Weights of a small encoder-decoder audio transcriber: 10100 steps, 26041 training examples.
Rows from block 6 of the text decoder of a small encoder-decoder audio transcriber, named by matrix and row number. Rows with one number belong to one neuron. Each number is 128 + 24 x the weight over its row's rms, rounded and kept within 0 to 255. All counts start at 0. Numbers have three digits each.
After each neuron's rows are labels from the 100 texts, of 14848, where the neuron reaches its largest size: "tokens" is the input token at the peak. Only what is clearly more common there than usual is listed. The data: short read English sentences (LibriTTS-R).
# gate: MLP gate (decoder.blocks.6.mlp.gate.weight, 512x128), inputs 0-127
# fc1: MLP up (decoder.blocks.6.mlp.fc1.weight, 512x128), inputs 0-127
# fc2: MLP down (decoder.blocks.6.mlp.fc2.weight, 128x512, transposed), outputs 0-127

gate.498:148139124141110102146122123118133150140102114139117100110142148119173127102140163143099128117134104111121156148155094173170104154147144124086117110108097106106107153160117139111137100163144133142140173123094123102115101105165103143152168117141101079133143163111118120116125098159131141178102140154131188080103138121127121160128111157108126095124110126157167083103093090132160090117155
fc1.498:118121080154102154100099109145124105132076130118146134136141120100055148140109134099152126124182130121160137166158106108140151150135052124135112148104092168119129144137121113126164143151093150110156156139128124132157152145116179092143130152151132139169157103114122132170112103146152119102133092157123108133132122139134134153070112103110117126147113120114129128084100168141148126122147
fc2.498:124156110118125111112111142109145141116102116113119128134109124129139091124127138141150092095120120128103138142171178125185105111157160112139142134062112111121135127119142129143143094161129137170135114127151131125105116119122137131127133162040097135123120186143079117115069150172147159132128094140116141107159124156106136116133117171138131119120153129169136188146153136121085090145117
tokens: "on"; "do"; "that"

gate.81:131106110131127125122131143084124097131112148130132146142160184155147137071108131156124126174152116168156155131130152162159128121150117099128130126147091159085108221120137117112110093153128092083117111163099136119115131102133098132117080124087137120141171124144127139098116143147171098152145102112128140149136135123129093131138136114161104178155100103119112125121156144123092108119121
fc1.81:115130137143110101116147108125130129147122105137108161129142140121123125155097086126148133127095132128128153118176107134078121150147141139110132183080131132071155116149164115136127143141125108123127127149135125120082120060107175157109136191117100100137082118145098165141130123099162122150082137178144143141130133125107121121139106149093128168084112106143113095177106151107098134112122
fc2.81:130122132144124109163085098137151066149105158127115118126149121122147156107100135144155152161151131140135148175126110134115076146115098120132132142143106127187180136159106122134090152077147143124134139112122119122123136124133082088120179125133126097117151101109133132096120148111100113090126145130101170101110143067191118092122129133144151122107137138125112159155131105183146126128124
tokens: "it"; "that"; "me"

gate.507:121106132145144089170142095106149164138074153155097139141168105115104115153161136136158095093185147149147118135134137126141146116099136137151140105152133168119125138111119148096164130111167133099120158128138107132102137111111114118140097105108118081103179142128129113091116105127141107141107157154182092139126128132179111099134094160135109110092123118130118151129081144149176138092157
fc1.507:094121137184110124141151105098127105119125138108156104107180156169119152088113141126094165121116171112109143134141142141150139120152167130132112138134095088114154144070151108070134133108092079130126128167125140133113085107111132125138130121110141136133123125151095103128120130149154135139114083110135137132119102153140068126170129134068164130164142125137136158121149144167112162144162
fc2.507:145165120132121142129087132159171164135119139100095128122150088137144158119111116131105106134108166147152088157201103191131142121113134146141098108105145118113114128164116099101125132136169167078129113092117107134114147129113132103133139147169117137113138071117118174115086145157119146136153105155130133154143144087129132112091160094115102117077130131105137136129129093142112135136165
tokens: "me"; "the"; "see"

gate.88:128101127154079142098104122150109111147150158160126121156141155118116160146139142117151093144133121142111125122105125121101124155135160124091089158113102100129079130133150157126120128135165105134133119160144149103138131132078122165096148141109082090124149142104144081135107129136113146084143113131098114156139165105141123113145109146066129124085154101112125183178162114169138094160159
fc1.88:161110155132146153126144136096114161142177195145113095130175128112125102166103121126148135140099142122107141147157149134091145099103125098120113195111110129118178124124097141122127108082109151107127151098113132122159154071132143143112119158128126093119136129112181090109112169132119141151086164150139096129092149078134122166110153117135089131123124118124128129155099116147108135131123
fc2.88:158105081154125126148154166152138090191147119117145140167118105144111117130160101142132120132173155143146138121084158119143150120143089096090155107102156142119125150100133137177123155117138142125159158123146127073127144176118121138099157134128105084122084108125119118108123103129142125124153119116140133165159101145125167115099078103111142111143104113150075166094118152119121124098139
tokens: "me"; "was"

gate.214:170194139151092080154090126106109095133125132121118158150195142161171112117124130156143095107155159144177137129121112157127086149130139132136128134140120110153100138123113082156132100123124089132118114112130129162112140138119095126116135149128107131076123180087142131126130124116142104129129160128131169134111101132080123084177151131129109097129119128147173126099130130101129117124078
fc1.214:094094106116159156114138126147131107113103108130121136154134144142077133139133156109112172095106131137120171139128136102148164125125115110121112099150132156158146119098121145088125167125084119115109139145124122121130100120106152129125165128123104105157086064153119093110110148150087112124114107138131141122111138125144194138147173152089179130153127105125065138121124069174144147136142
fc2.214:149142161144098089146145107129140148094146126080115156115152152092161093174132140116113112175132117154108156150116121127161100129141108096134133179131109116101117169144154131126135146114132153186103118133147088120146141138135114154124107138094140121101138177122123163111151133133156093110071167145173116169129111107094127125112147125108134110098132100086161107098121130084100125112151
tokens: "you"; "'"; "do"; "here"

gate.431:103115118103142157167140141097060122073132150130138108163136107134119129120139129160151146178116166111099143097101129121130137178082171113140148139124135134096143166125110142086131109124131096172157125144121141125186084112139082145106119087182115135158138105081104138106113145115158156117107119142130126069129147161116127146141107139093120132136139116129123106132123104133128097128127
fc1.431:132100138120143127130126143125156128145130148087091110101103080169148089147101164130129154181126064151121105138120180111137134144111129127131137163142110135104107119139123122157100167133161122081168151105135127083144135141147174140110122150118116142120140157130132134142182081136120126123119111124138130165152107108163118110152098139137154116116119138134112109116066072095124096175133
fc2.431:125090119131120137131093078131133135141109144138102148158137120127098103133116171136147105133150130147146148086117123165149120128090139133155150147176101161131124103153085151146127149159172128103069118116150122155074119094142150145133101136129114169104138114108167113171148159122121114114117159151125123123175105142134092157145168109067139078122121119141119151080132121155138117155111
tokens: "up"; "at"

gate.134:126154136078117167106127134144122158158090137172134130105113132141124096163165113135140120131158139115149159150165168173138127146124118123131115144152123161162140141128086106130152122154115132085102114138110093119139156107098169143097135107127110102131136162101155152163134130134144109135106122087177110140101086084138125129079127142077113088138133117132100089125081116132161164091137
fc1.134:131100110100138121098128125139124157148115108138102151123105143136103139071148173127149120135098155140100146155115129085140128107161128154121151097116142159115148148107167130147152132125150118135138139120133140113141099116132094123112173157071161084110138144203159123136111105132144142123105091117116143135076113102137129074142148119126152176140101128076118175155151090090119129107133
fc2.134:128149136105128123134160111153098123135097130115151117107158104132125159086098120114137116094173106152092115094120151100117139103102148147145102136127159175161083123115153096150132116177106130111161064147104136116109127155100149139155130130128108151156168146147125139134142140146089092093134171130125158130108096122158114115125122129113085132194138086131167132133110140101137156139081
tokens: "<end>"; "told"; "tell"

gate.277:130103128126141140091168151107074129146124167108161110097143125087121156145148130136126155150121117105140136109098102106154150129141156163093109147125137123123100140131110108095155153110149125174135102143108145130120151094085087100105185166092123100127163129161125133151149140188118106099125137177163131156126096159122125149115128136116114107127147136145100113152110091057109126129130
fc1.277:109121133104114107131112132095109163149118162096151095109120141119152155163084113156097177106145141096138140103108118181161137142146116119085158146124182122101119140105131143100178086134101113131113131175089116134120081096132135103148116096142151128146108138119093135143178115165094119135097146156124139126159140167128111143135124176115124087130131131159106111133117110101120099130172
fc2.277:138151132119122100115096184106126132131140120104106103108128119182142138129122111101115113143126120136138127130154156149152150122094121103156169157157156152132136168119134123115142110112120103094097160135119160105094156136143175092130133098119148151092080116129085134127144130141099129167136153077129082094101158108114116089139092128122083137168137138147142134123145152097202154097129
tokens: "<end>"; "way"

gate.490:111108119149138120165138127089117146097097102161138178128126155146126136137132123134122105116131154156162133130089081142090108093113106135123113146167091108169120133130114168118107107105153100119106118169105158129140091145130120131142128105167134109145142112140123115131130087179167172124106180110106154110150150157155131099120060116088146147154129110149140124106126190133143149151134
fc1.490:161107145155095136131172103135105130133122162115108141105131153163095137128135113186101127166113105181173139150127133106114174122109088139148147151128135115138123149150086101114164113125165122127117127151119143094110143135128122090078121097108127108141136137137116128174121118145107151140126138129100205064152126105117104121112121140113122170131094121153154106139136141113110073103105
fc2.490:109170094106156145172113091128098109154149148108095147114127105106133116110157141096112141134094121116145121086103161164132115148108155132130104125112123140139118072127092163094169151111094119153092107162167173135174131135147136102082158129107119136121104177156100165110150134132072109130142113144127136134141111135158111150139143141122154187139142117138094100123133114138141133132089
tokens: "me"; "has"

gate.395:165116166150130128149095125099114115105107133122127073159103181143140115145153150060088116135117156090114114129148124125162091087143126097115165171118123111122121108117093128109159156091141138144138125147105146141135150097147157165153168106133123142136159075091154117126108106141154102138118118137144130152127136113113106101113182167158118104134155143088171127119129130131101119114099
fc1.395:121169116121141148105151175134127119148129146103162161095115132131171116134149109145144129131151128178179111143125160103137164117047127108116129102126129133150100164160119082127117105141137104112145172113158152103123154160111122141111116152143121109190123133165141123104162090152082155124079126126123105134113155100127131119135136174135136125142083116143125123082136101104119095115128
fc2.395:084130128147135085166161136143157113132160120105127127125124147095137121150116103150151122078104142123137115104126164149124156148086135092109090175151105115143140163124131120131151121114122147155094159132102131124164071151099133154098101098091115093136141150114155132145134109166118150142155188075119118133120150133071104136115129098162118121134142184155123118151150103137100126142101
tokens: "on"; "upon"

gate.278:152152141122119136084175097125121084113122140145106129132134128156168151115123134156122125151141139128118122150112114122141142147123115113086155110111134103106124111177101101150102108122141127144118094079145126127140146153087144113098168135131147183162183090094124097138134070135131142147115142097108155123173133131085133124140099140144142102153135150105150125137165065113112070114161
fc1.278:088115084080097125152157143172131119109090164108111133195125141141141103109150073135143117162124160129084126107160092133070103162143156148127141123135133095091162135167099150161122099132116120103086125156101169148127141135148090106130151147132135103102117139094133142113137136132119117151142114127103119138168159120133141146132138124074140141160125113159131142097140140095114102120137
fc2.278:104136148100123143160071145125119179152089131167113145086121096160094123162130113148157077153111117187159118111150096160120144097133132159110101144177100141095124099101146109164102130093127093132114100125109121104136130135149163109109140128169125143134098125108114118149145122087082130141168120150136128131121120167136131164141142108148142163143088134152130099144111098128146149141105
tokens: "it"

gate.444:174127149108151127111138107105176142164135137131143088140125117121136113135146164140147110142138125163073124121100123090127105172107176126127132117111123117127106136107112107166139114155186100145133142109090145125133108123114081136107080089126127152117138115115140117135142099157136119137097168113176105158178126151114153102136102178157121108110150119079081161102111125115130165099127
fc1.444:114160112124144127098170140118160130148119124100147145164120140078123152137130075110124124117140158125116158105093155128139162168123163156112121118173111132132159132137082142116170129070140145138041124115143129112104165087127122144118160124104126076128143124130117127163113130121101087097132101122102091145132129150130179128100143148133102119098119160142129105128125167090115144142128
fc2.444:168105110150171123092128156097145125132106122135128125126129148089146162081177116138133086106202138151129104119073165126068154137122122119104155113134110127106125132081103115159111141084138152130084123126144133128149113146119105126102131112093111112184128166128109100133120124141109143089105121165144087166116147134149153146138113136169114150146124148124141152142170131114110114149117
tokens: "<end>"; "far"

gate.402:145110139130119120122128094152139089099144150145074077152111101127129122112138120129109148167153108141149127139144100126159107149119149123141141147156111143135099125133149152120143138147130125112088152153148150105175136106120139156182084116080124102135141177155111114144109124126161156087140186083136158099119105129156121146119151119100105120153139117128159120129101158063089072117115
fc1.402:121105102121107171107146090127100062167152112129130153120105133106108134109149128114103160112155150144148096115115101155157108126115126108116122105122134163128095142118124112078144164148136156138156127133106117140178116151140125133151073144161122144110160119133140140158135128095140180136129117130130163154182096108150103099092121126161123080139145070085133130136123154169148151119106
fc2.402:117140166133151129122123107148116134091103129095128107152136136130137101108157167163132127100118117129146136094174154120147124147127144123161105101107102111157140108148089141091133126082095155168118130141145107167105111137157189103108126130136117141167143108164118072114141141144114138094105118179141140110145167128119134112166076109098114092161095160138169095133143105122099103155112
tokens: "me"; "can"; "away"; "am"

gate.480:136119099145139116153149161144205171161163133156090100127138104105124118102132137138106105088181115089074145127108076130123138122160127127148159146132100138142131160118110147114169146119146100141158154113130134116106127114145122133145122168101154132128126092139124114116098122141131144183135163132155077171161151107134083158128137154150107129131108092127107152124091131108091130126121
fc1.480:099126103194124168116130129134132170104137107157154086156165167116156135097115159107085126117125131143140133106135167159126120084119121111145163188112131149137143094084112158125122100141102146109153095154133133129107154158161094152106124136132119152142120076108130089133144123113137097154098128102109099123159151119159122149144100148157140166128108122136120114111136067105116129162117
fc2.480:128169119110149180128141139162139136158100148124131097106085147134158146148154097134150129110117111141094101108094178128106127142130104123139144114126102131143144119105129119132127089099129119152128175102134137107166126092158163163161157175116155126058128146093138181075127130148125108081150129097106127110106111146146099145083117155092115146138118117166117157139106121153113121145122
tokens: "the"; "this"; "not"

gate.26:138149104089118126090174153158104113143153154149158101171115085122106167109108089164128107075116097091154161146117142136118108115143151161108093119134145146129154122158091140097133140129125115170159126135158156108109122103148141124127176151126111128122138149117088147165120122172153094132156145145164110118071155145122113095138121087090131142117154147091141133102122102111123114123108
fc1.26:088110126129124117136149149141081126174125121130151164141132130154112111129147142120121164115109148119097123135112135131115135111125144137155115190146104111112101100098117113154147111097123083159150138111134119101083142185075179164142148141125147120156095092148113119092144104152127156121140187148146090119112113130069124065073128148144140120134132089115132110131126143131131153140142
fc2.26:079100108162130130129123151137139144159113162116119110166099124127134118143164118132141109108175092103129183109142145126080143138144131169121108124095189155140092113145141102174144082137135114113141129145112126126157108119138101143104152088181168144136109130128093138106141117146129107118130131151154142145152103127087135098095096129173085091164133115115110143108122132143159075132113
tokens: "the"; "at"

gate.386:118106125084169121117156134123140108124136134162165127121137168105142146178143106129150097115137143088141147089157142140146078172116113136161169102116117117142115163148125136073105123142145132120123152066114090127136116137116086129133111134109106150133154114083100139176138126097135087133149115155149082104125143126155133096134100133120123159127137170141119088163124068133151128126097
fc1.386:131102158132141139099153157134169135103145118103140147130117087077090144108164119088155141117179134089096151088136129104110150137113139093136089142111111122147165105133122162098127094105121139127170141092133130156165135144160098154133091183116153157136150157127101157117131120115077113154154107147121161089092141126123130113120117134151111151146128152129097132123115175102142154086127
fc2.386:086128155127117087149169138109106135156157117082135133137138138093089099154116141160179089125160144157145163113127088129124144129152066128158125138135125096113111097162155063166100126119151130081098117134147142100134113172126123121129140128138104129119133156158111103126162134124139171117153097142149100176115126115111182122135120127130112091104108168140114125136137130108118157158118
tokens: "let"; "look"

gate.28:149115179099137119051148125145147099124155106112128138096103113102139104154141132140163139136136105129101158138116141084150109151111139178111099101145166182102180153135127150099128143102100146111149107093126150114112102120120118110150113167147111134128144125154168140153091119140171088141144158126157090113107156118138089111125152151126125101169125117149083147126119093140117110129109
fc1.28:121115127139126118110133122152155136103164150117113145144145130136168129125157095119145060120157092071138123177150124140172109113143082116150140137111159140096088128094123127135177120106109101159137149131180138118128165121144169141154131160128115111114095098089129113133132140111153171103099129112125115138114072148140121176126136125115119138109125124141074089149124117154102123162172
fc2.28:103118124106153100113126099080125185117101170125122142099116140167114116118166163113166126150120120088114165150127116115154131122129135094143126136170089111131161185139116166125132141094100146129108149110123106155115151145155105172116120143095126091121116080139106144103090083134136135135142128133142132154119119118183118159149113107079129133109102128119102179148135150131124102161172
tokens: "the"; "it's"; "to"

gate.207:135134135121149103104108120117152129152116128120174130121159144100134102102159158099121131133143133131119121086145110087149141145140151122111129153079149140135122180139134088076171154158123093155134078097113157165149143116070109148165123116097127115121178127125112111166163149123145092129121108110113137167120130140153127165117130152094087119118123103154126125146117070110123102183116
fc1.207:136113130094104181124088091124139136178140132123109121127120157121161120132104102116117109130166122131116135138088126108167102110129104117057135149109154104168103121132206111146137152159160092128108162089110090131101132124119139164141103129131124169123152116083135114134151114117132115127137146155170135146175131117129098133117170110102153162106128157099122115133107151124096104160157
fc2.207:121110131152145144114139149139127107153190115127090141096136113103117153129107124128121136090139118117121140135083126169128114156130140116101115129161112124125136142158168165148139107110118156128147151147082110163136130144134155093105107135106106147105135135129135094110101134193110189097100118154132147062095107134102157101075151148191140107130105102143135146126133105093142106128169
tokens: "it"; "a"; "'"

gate.17:118162109091117142117076100119162124116153128148122152150134151141114182109150141143096117099128086139111154178123135128128109135114137154103084102137110141085116162147143142134150094150138151162152105141085145140135150127145069160126110136144111093141157105141134153114065120140124139139111117077103134146169137158104126099154130133170114157154133111146125154079086129130112091111140
fc1.17:165135122101121161114116098098162162155138119119139126160109148116133160136155164149150149160122152137132120143137112104104135103110136127136174108126120049126131087142126116079158114145154104156117081108183127131086115126099109164159090091117131121130127096116152140124121128158145116107086099108122111149132168106127151164091097154121112118138112140172141113142087137169144155149108
fc2.17:116153131141123174153159075142170103134139141131093133106101123116095140105149117108144133089075126144178139105141119085124079110128144096150106124168169108131103106121110157151119105153118089149140134140136114112135104092116127101124109159132167131134130138158120169160134148113123114105152174121067113067112155167164140122113127154127153148126119131115146131115165169150109109119132
tokens: "the"; "to"

gate.107:142102172128127149131161113111137130109095087111137097133150134117145134142132099157128112118098133132101147144105100144100073146146159104076176123100112167166132129129126144155153108099145124101134157161176090125141152099119128117131080092131100086143145160153161143132141105130161124122090151063127172116131152151136110123163128120098122102129150136157144097118143165145118145088133
fc1.107:136137119123102140085137130119101082142167108146131140112101141168131137117162128116111175111090166118155114143171133089156147126144158153105128127150113095101129115162140099128083109109113145100090146134136124132113156140153144095153154144104123132116162108095101136160105109149133112126176073140107101083169157132088139139145152151118176112109149149119163116150113152129110073133139
fc2.107:153147131113121120138152092123116121072074125083124129127099174147149120132132107146103124130134110090131119151174130156132113146162101145154165140104155170171129133134088086099088151130104138116132110128134106135119160165096136111151122116126127144102131152117091121098137114144161154138183112108069148169116112107130109197093143100129157133112144148162103125125145112100135142144114
tokens: "ask"; "saw"

gate.401:123136162116111132126112162115146165095098108155111097117071115119126152182139117115132127149106130143152178120142145135121123128086172108123105138107095162160127139179121123132102112127143098139173107114176086127135081107138116139110114190104125114125182156157124097144129116108131108148129147145183109102113125125138110113145124171123106139122106137091125146120090101119168133087131
fc1.401:100122167095104103113137154103103134124101096109096130156118148117115162106141129178140112107107182136108126113105106134147122105147117126134100120171122149095118116110134137145155134176121121114126144106119116127141109066112139167120147147075151171093117129130132126134144123126090162098104117149129084180149158101171156146116134139136146114110119136099161124158136115204113144170133
fc2.401:136120071100141138137156095159149114151094152105109137165111098172140108151169129126145170119130113164105122105149159135135147089106109106132115134122131081166134121112145146176100104173109114102149133163129114123085132107124162090119130131151117102171126175111131106143139125078135110147114117127097147148171117099090135155102119135148094164125134102123111133137146164127083106156111
tokens: "the"; "all"; "now"

gate.478:120116155146123126104118156143121161122150112129131120099150158162123129145161125115134132126122122129160155110114119134131154154134143054114120139151118099154125106170161094127138114101107148113119098108131142118120092095158106149135165139117156155172120117077103141104145086171104150144125136121126091128103121135049108167131092182166137143125102076125127165139107160156099113134128
fc1.478:158096159127133124139139140110130150114141156140074152134118129132136152122127134142048128147088145128095127115104145126136134148147179160147117131142082128148157150124157154148082152095092085155138126127124176136102136133083094098168115123111128119113145150158167099130142072135118118144102120121113138145164097113107148068149158145162132122140151147152143139115112085110148132150149
fc2.478:132119127133114090180103126156153092148132152118138166124168111103080117147157125114155092118176096102139127118137138144127117139136106128175134075128107140116127152093089129146080147156140161133110110159169149133166125157101127150090108126114161150126121145158135133143112148108160125166084151124136121156095121126137071127163121131109096101140106116106121114132114120142088111188111
tokens: "<end>"; "of"; "a"; "his"

gate.358:119121128128168139136139134116140142105165135142112143095167131143122082158108086159190110083142144148102130084129133160130145106120119132158171118093123126134117150134134129102186080134131153118107126169091121116133130113117110138106124115092186132139155136173114142125116105136124129171145129118154103109133108117138100100131153118160134136100058093146170096165160127129103124100112
fc1.358:145183129112149121110142128109122107142113118122111145100159133125138124111144146088146128114113183173094132124148121135083136097127106097125171104160118112125102139105143161137087141092162146101171100102153104136139117155131131117140133131141098105130164149115069110181127131149162143144148156154155119073111153135069155133149148154105114118136141100116097146118155103099156124089154
fc2.358:075139144111130139155118158117138119151182111122126117111154172128143158095105096075128137129127119130137118111176141094136114121138169119124136134116133108138139098155137111191113121132150144114121080138157129111139105108167052084150143128121155115105106132122104105131162103108154114146119127147146142153096106148137109143096081142171103141153141139162154122161130142076122092132153
tokens: "any"; "care"; "see"

gate.179:141078114094150160120116112113154119111131156112119142135083122154201140139147129077139132127155094147136146135126105154135128166165138069148134150106102153134135077110123073102170106141130124139109079121120118151164156135134156147134099114135123108157137123125133122103162081072142169121135129153094081110103143117156113132111124152158121162138133090140151130129119118156111116114135
fc1.179:101120075180106124136101125120131133098062121151118126142131145128171165125160136128122135098179086132170118141099116171112096133202121105140135132093129106110151133097138135097108119127147146132157134122119121112153154120125149086131113139105136087138155098140139088100116147111133164143148140119137145134163138096102128113115142117154097130144165092130137064121138141151176144107123
fc2.179:124146117166120137099147131152170104132172122136169115151165101087138120104107086155120175133146139145140136130112166112157107125093137066136118122161138120140119136121143172139179130114154094084156135081166151079093133170134133134078127145145150107104130124129144149140135115126117090124079146130133094123113104153132084142143110082132128145102133100159101122134128156102130141117123
tokens: "it"; "is"; "have"; "you"

gate.250:144123128120154142134124117126105182132172133109191151112145110174135123170156113113174104084125131139097153113119097167112109146133120129138133109107116099072092139124104117122130090161124098118098112110126145152110161101135150141181075130157101154166123100134130163131110124105183132144121119104176105146126150141153145167120137120134138104138094116108103126131086117124151099146109
fc1.250:125136131132139141143120059133119106128110132102160135152121073169126138163125128099102164107145133133088139128132138117124140139133113130161105157061123129135160155127091174132094162110131109114078121116122111162150123149130133090131103092113106120096137148092156091076118132158154109130125128096147110106117103161165134118172150125116100169143126157099131172129127141167140138168144
fc2.250:119146159096135136162141128146161111141116155122082152117116147127141107173137121120147145138141106127086090110115117134124143137117166177113114108106171154090150153149114140128086131114137136144089121130125149168130120141125158089118122100118118144087175162103181128107154135129165147110157135124120119092169096097113083123134105101104141128077146127078149171105096132091151145146141
tokens: "<end>"; "made"

gate.52:172144178088111087112161093127149138123117154118124147138161184135150076135176081111099107128124108145127159141169155154127157126159156151085106142117145160164100129118138135135119107166179134124119124166128113106127158136122095091123140125120103123144140128125135114131050111120113103135114141109161101124155124107163123103152134157157103136138105135098129128109092152107107134135111
fc1.52:119120129098124088083152098117092109076154089122155154105113124108133130161135177105147134095085116146151167134093155136134170102106112111119117127110128118136112061155130149108158117168144164098178131133083105141127151126118147173144138106122146166113120160117134110125131106147113115132113094129145123167195115116133136165141112124146097158131112138111129138125137149171110143101144
fc2.52:100117094139109172110145154104140126120137112098166120179167133089132164147121143126134070157105149153116129086155147111119133146111140133094161097129163108100115117211120127122151127136092124098111096112141084143109119163092137133123158138117143168150125118142129161164129154117124107123120121136159112133133095145121096124072118142130077133092131143130136119116147147156093143099090
tokens: "me"; "be"; "you"

gate.22:120100160117137130134132106128132115103117169191127125107151126129130133151131126157106134103141126098095148149137111123125147171095134151092111120169114102165149116108140122129117143136117112140128085106156182118097124129088073122104130104130179116103109140136133160161093147140180098179160103118125147131139161146104100117099116162133149128158101122115179150100165094138097105108090
fc1.22:164101132145145139117158111119115169151164131150110117134179168124160136088113115144126125148091120142098115153117112106114099102095176095113107168111125115101118118145127104115115115137124138134144115156165156141083146148103083155125142098132119072143116141158138142158111117147131140166166165113162131159126147108100150124122099117138120085120106166089118151064155111094130120129087
fc2.22:113074128114151116106122103141108156083109143148155118143129162085150158123090096152146133129140109145109138132157137136127129132163104126167106137156156102139118130139129088122097097157164111116115120158147148102100121122151140127140176173139134100131089121192146138180121108101145149158121067095082128122125135126125108094105159114103146129113093140096110162117174098142149143125131
tokens: "the"

gate.61:146135122142137119153150095132136111114144148137121126145079129132113168128130104129131148110131131107131169121173116154144112127150199097108117188126138117111073148147124124152147132121159117144121132115120132075106160126146144092140115140139118058143091135065114136176106118130104145136148136101137123166153158171084114124132142158096092117106158127109129158119107141145131115071116
fc1.61:180104113117105142181147121091124109098140131129108160132112151128122110097146169093130124080116098110121100123134108111154140117150126138108093099130123179110159149156135126135140095121107118124097143144161126099068138159151133154125137121136128149116136103163181117132144131095099121122147097093120111177120143102138135077118127117182144160163101165144084169144112161116154136126127
fc2.61:093124106144120145132143120134120147082132133112126176138146133109122118143152113146161139133158135102112097140134139114108138136127109120164100129143142130133152139105073149099138179129101160108123156183125101121161132106117074100111143148115085108108166145128097127130143150104152114142119082107170056102162083155114135100137135139148123098092127167119151108176172131138132126167116
tokens: "you"

gate.446:181151148134088107106134127105143134135114134122122144133149134123127156158133099105130094119122117126114139175138136145106109128138145086073131149105125106125106127157138085116134088149162166155086064137128137121133159137154086167166101075184115132161133127117108109116103137116136136115118109095130153164140120158143077126089112139144136159118085151125155149108110107137171107161145
fc1.446:148136121129122114108131116145171131118131162159122130122122090112158142147125123137149107118129141121141086117149120142097152129174160148087112131123147096110086148148168105124129083146126147108159149157106126149113138133134110121120133126084194085096116155114125136136118125162130177157106153149157115161166081091132163065123166123125142123138139092164121142081111102144145107083109
fc2.446:143121151122128147118127165109129147132079071150098136122135129116125107136148118093131111137120136151104116154124101048139149122096127121118123102166142162101123127092142130137168125089108178129180108138150105148147137114080153141102143149148107141151112117126147113170146113118173068112132159131108116131157183130120138123118097127105155131114113101121083143115158144142106109183150
tokens: "it"; "his"; "the"

gate.372:193142130154104135105164132132135110119135146130153110101146175097159130150103159106103111106161140091137155139122105136131134142148159101088103146102123147160121104105100102112119117106121133120131124110117141095076187130114143147116115165135105125149197130097106123137153106128124120131120118109096143125108162154169106158131128145117128073150120185093120136115107106163168103124161
fc1.372:166148143156140144165109146122131135064092143148142133123171101127130161120135094118155139156156081152153123102125120086121142160114168115108101140137129151164108122111128125093140153114088095160117135123127118128090140133175126100113152153179114133118158104125131131120160133130101131124118169130137122110141105149193141129116102118111138194141141107096134132160074076125134111153113
fc2.372:133141090124123123150191123122106143150115108123126165182108076141080126110125120155124133182172126121158113108122136125121136157120183111147126090125120094122147174134134105117120112157201157130101153153130141150159129141151098108151141088105106116113100132097105127094128123149153078152100141095124126099121114103095129142167108151117087136150102131156131130122114097137125138155136
tokens: "let"; "might"; "make"

gate.469:129142120085086133138095089157152112102124139104139109104119127118123137157125119125130093179136125100120085097121139116141126171130147154122119141112150189149101158131099106169153114168146140098098136153079100131174147138098154176107124142131120145152153125121119138155129120131176089131118078100123166105076131153111126110150136132112154133118127104133125148133133124189138082136103
fc1.469:116117060132142153115134155111185176082104142161102151153132112149112156143118102131133140143119075131131121075109148124070136154103165137116104119119135167079129128182123104156099117134148112101115129104114150113143144110107144130105116143128129127114141130142132146142120095104130169084135088129140135151114140085127096119137146135094153145131164138119156113123090161167151174126140
fc2.469:155138162151136112141134147136062081108106090104185072073149148162143152102143140127078126137105132091123145144085142109125115092119093108108101105092174153153141163148155125131111139113147157134087166146140146118104099150120119120139115141158109108125155160131138106130165130125104165117144148086134131146126117132117117164144144127133136114125148117101143149129161165103098152118135
tokens: "the"; "did"; "to"

gate.332:149113150134138170078138131145109135094186116118127138085136177145144146140135155128167141165130125129126136142163116115169109163110153108142147123123102100127080127131089181148164142122147106120096110133135137128115102122151132097123105088132131129107118151064171104170077145135144116142109155108120092133119140063095125105084132132162120122150148148113129150130134117085124116133121
fc1.332:102158125121162171130113125150136138137097125137122132106161136135104170123168155178158110125149141134118081091149121090105144126153114138109147106144113143085123118135113075132136132172112096122133140123095170172137160133143111107166127100133115065140109138136153135121126127149136140143148144140114105132138087106115139098116096088145147172137123107155159096098127069146156154080101
fc2.332:120119115152115138153126139096133122135130160135100119111133141131135157159141117114136130112116136110159099141119151126126113165076159172133057119120088165143117101087110104124136139137078122117115150201112139121091105106170104129165100113142162140171135111143176129158133107118137074141111181112130131141078131159134116078153134145136110155131101121144098120119103114161130109136133
tokens: "it"; "to"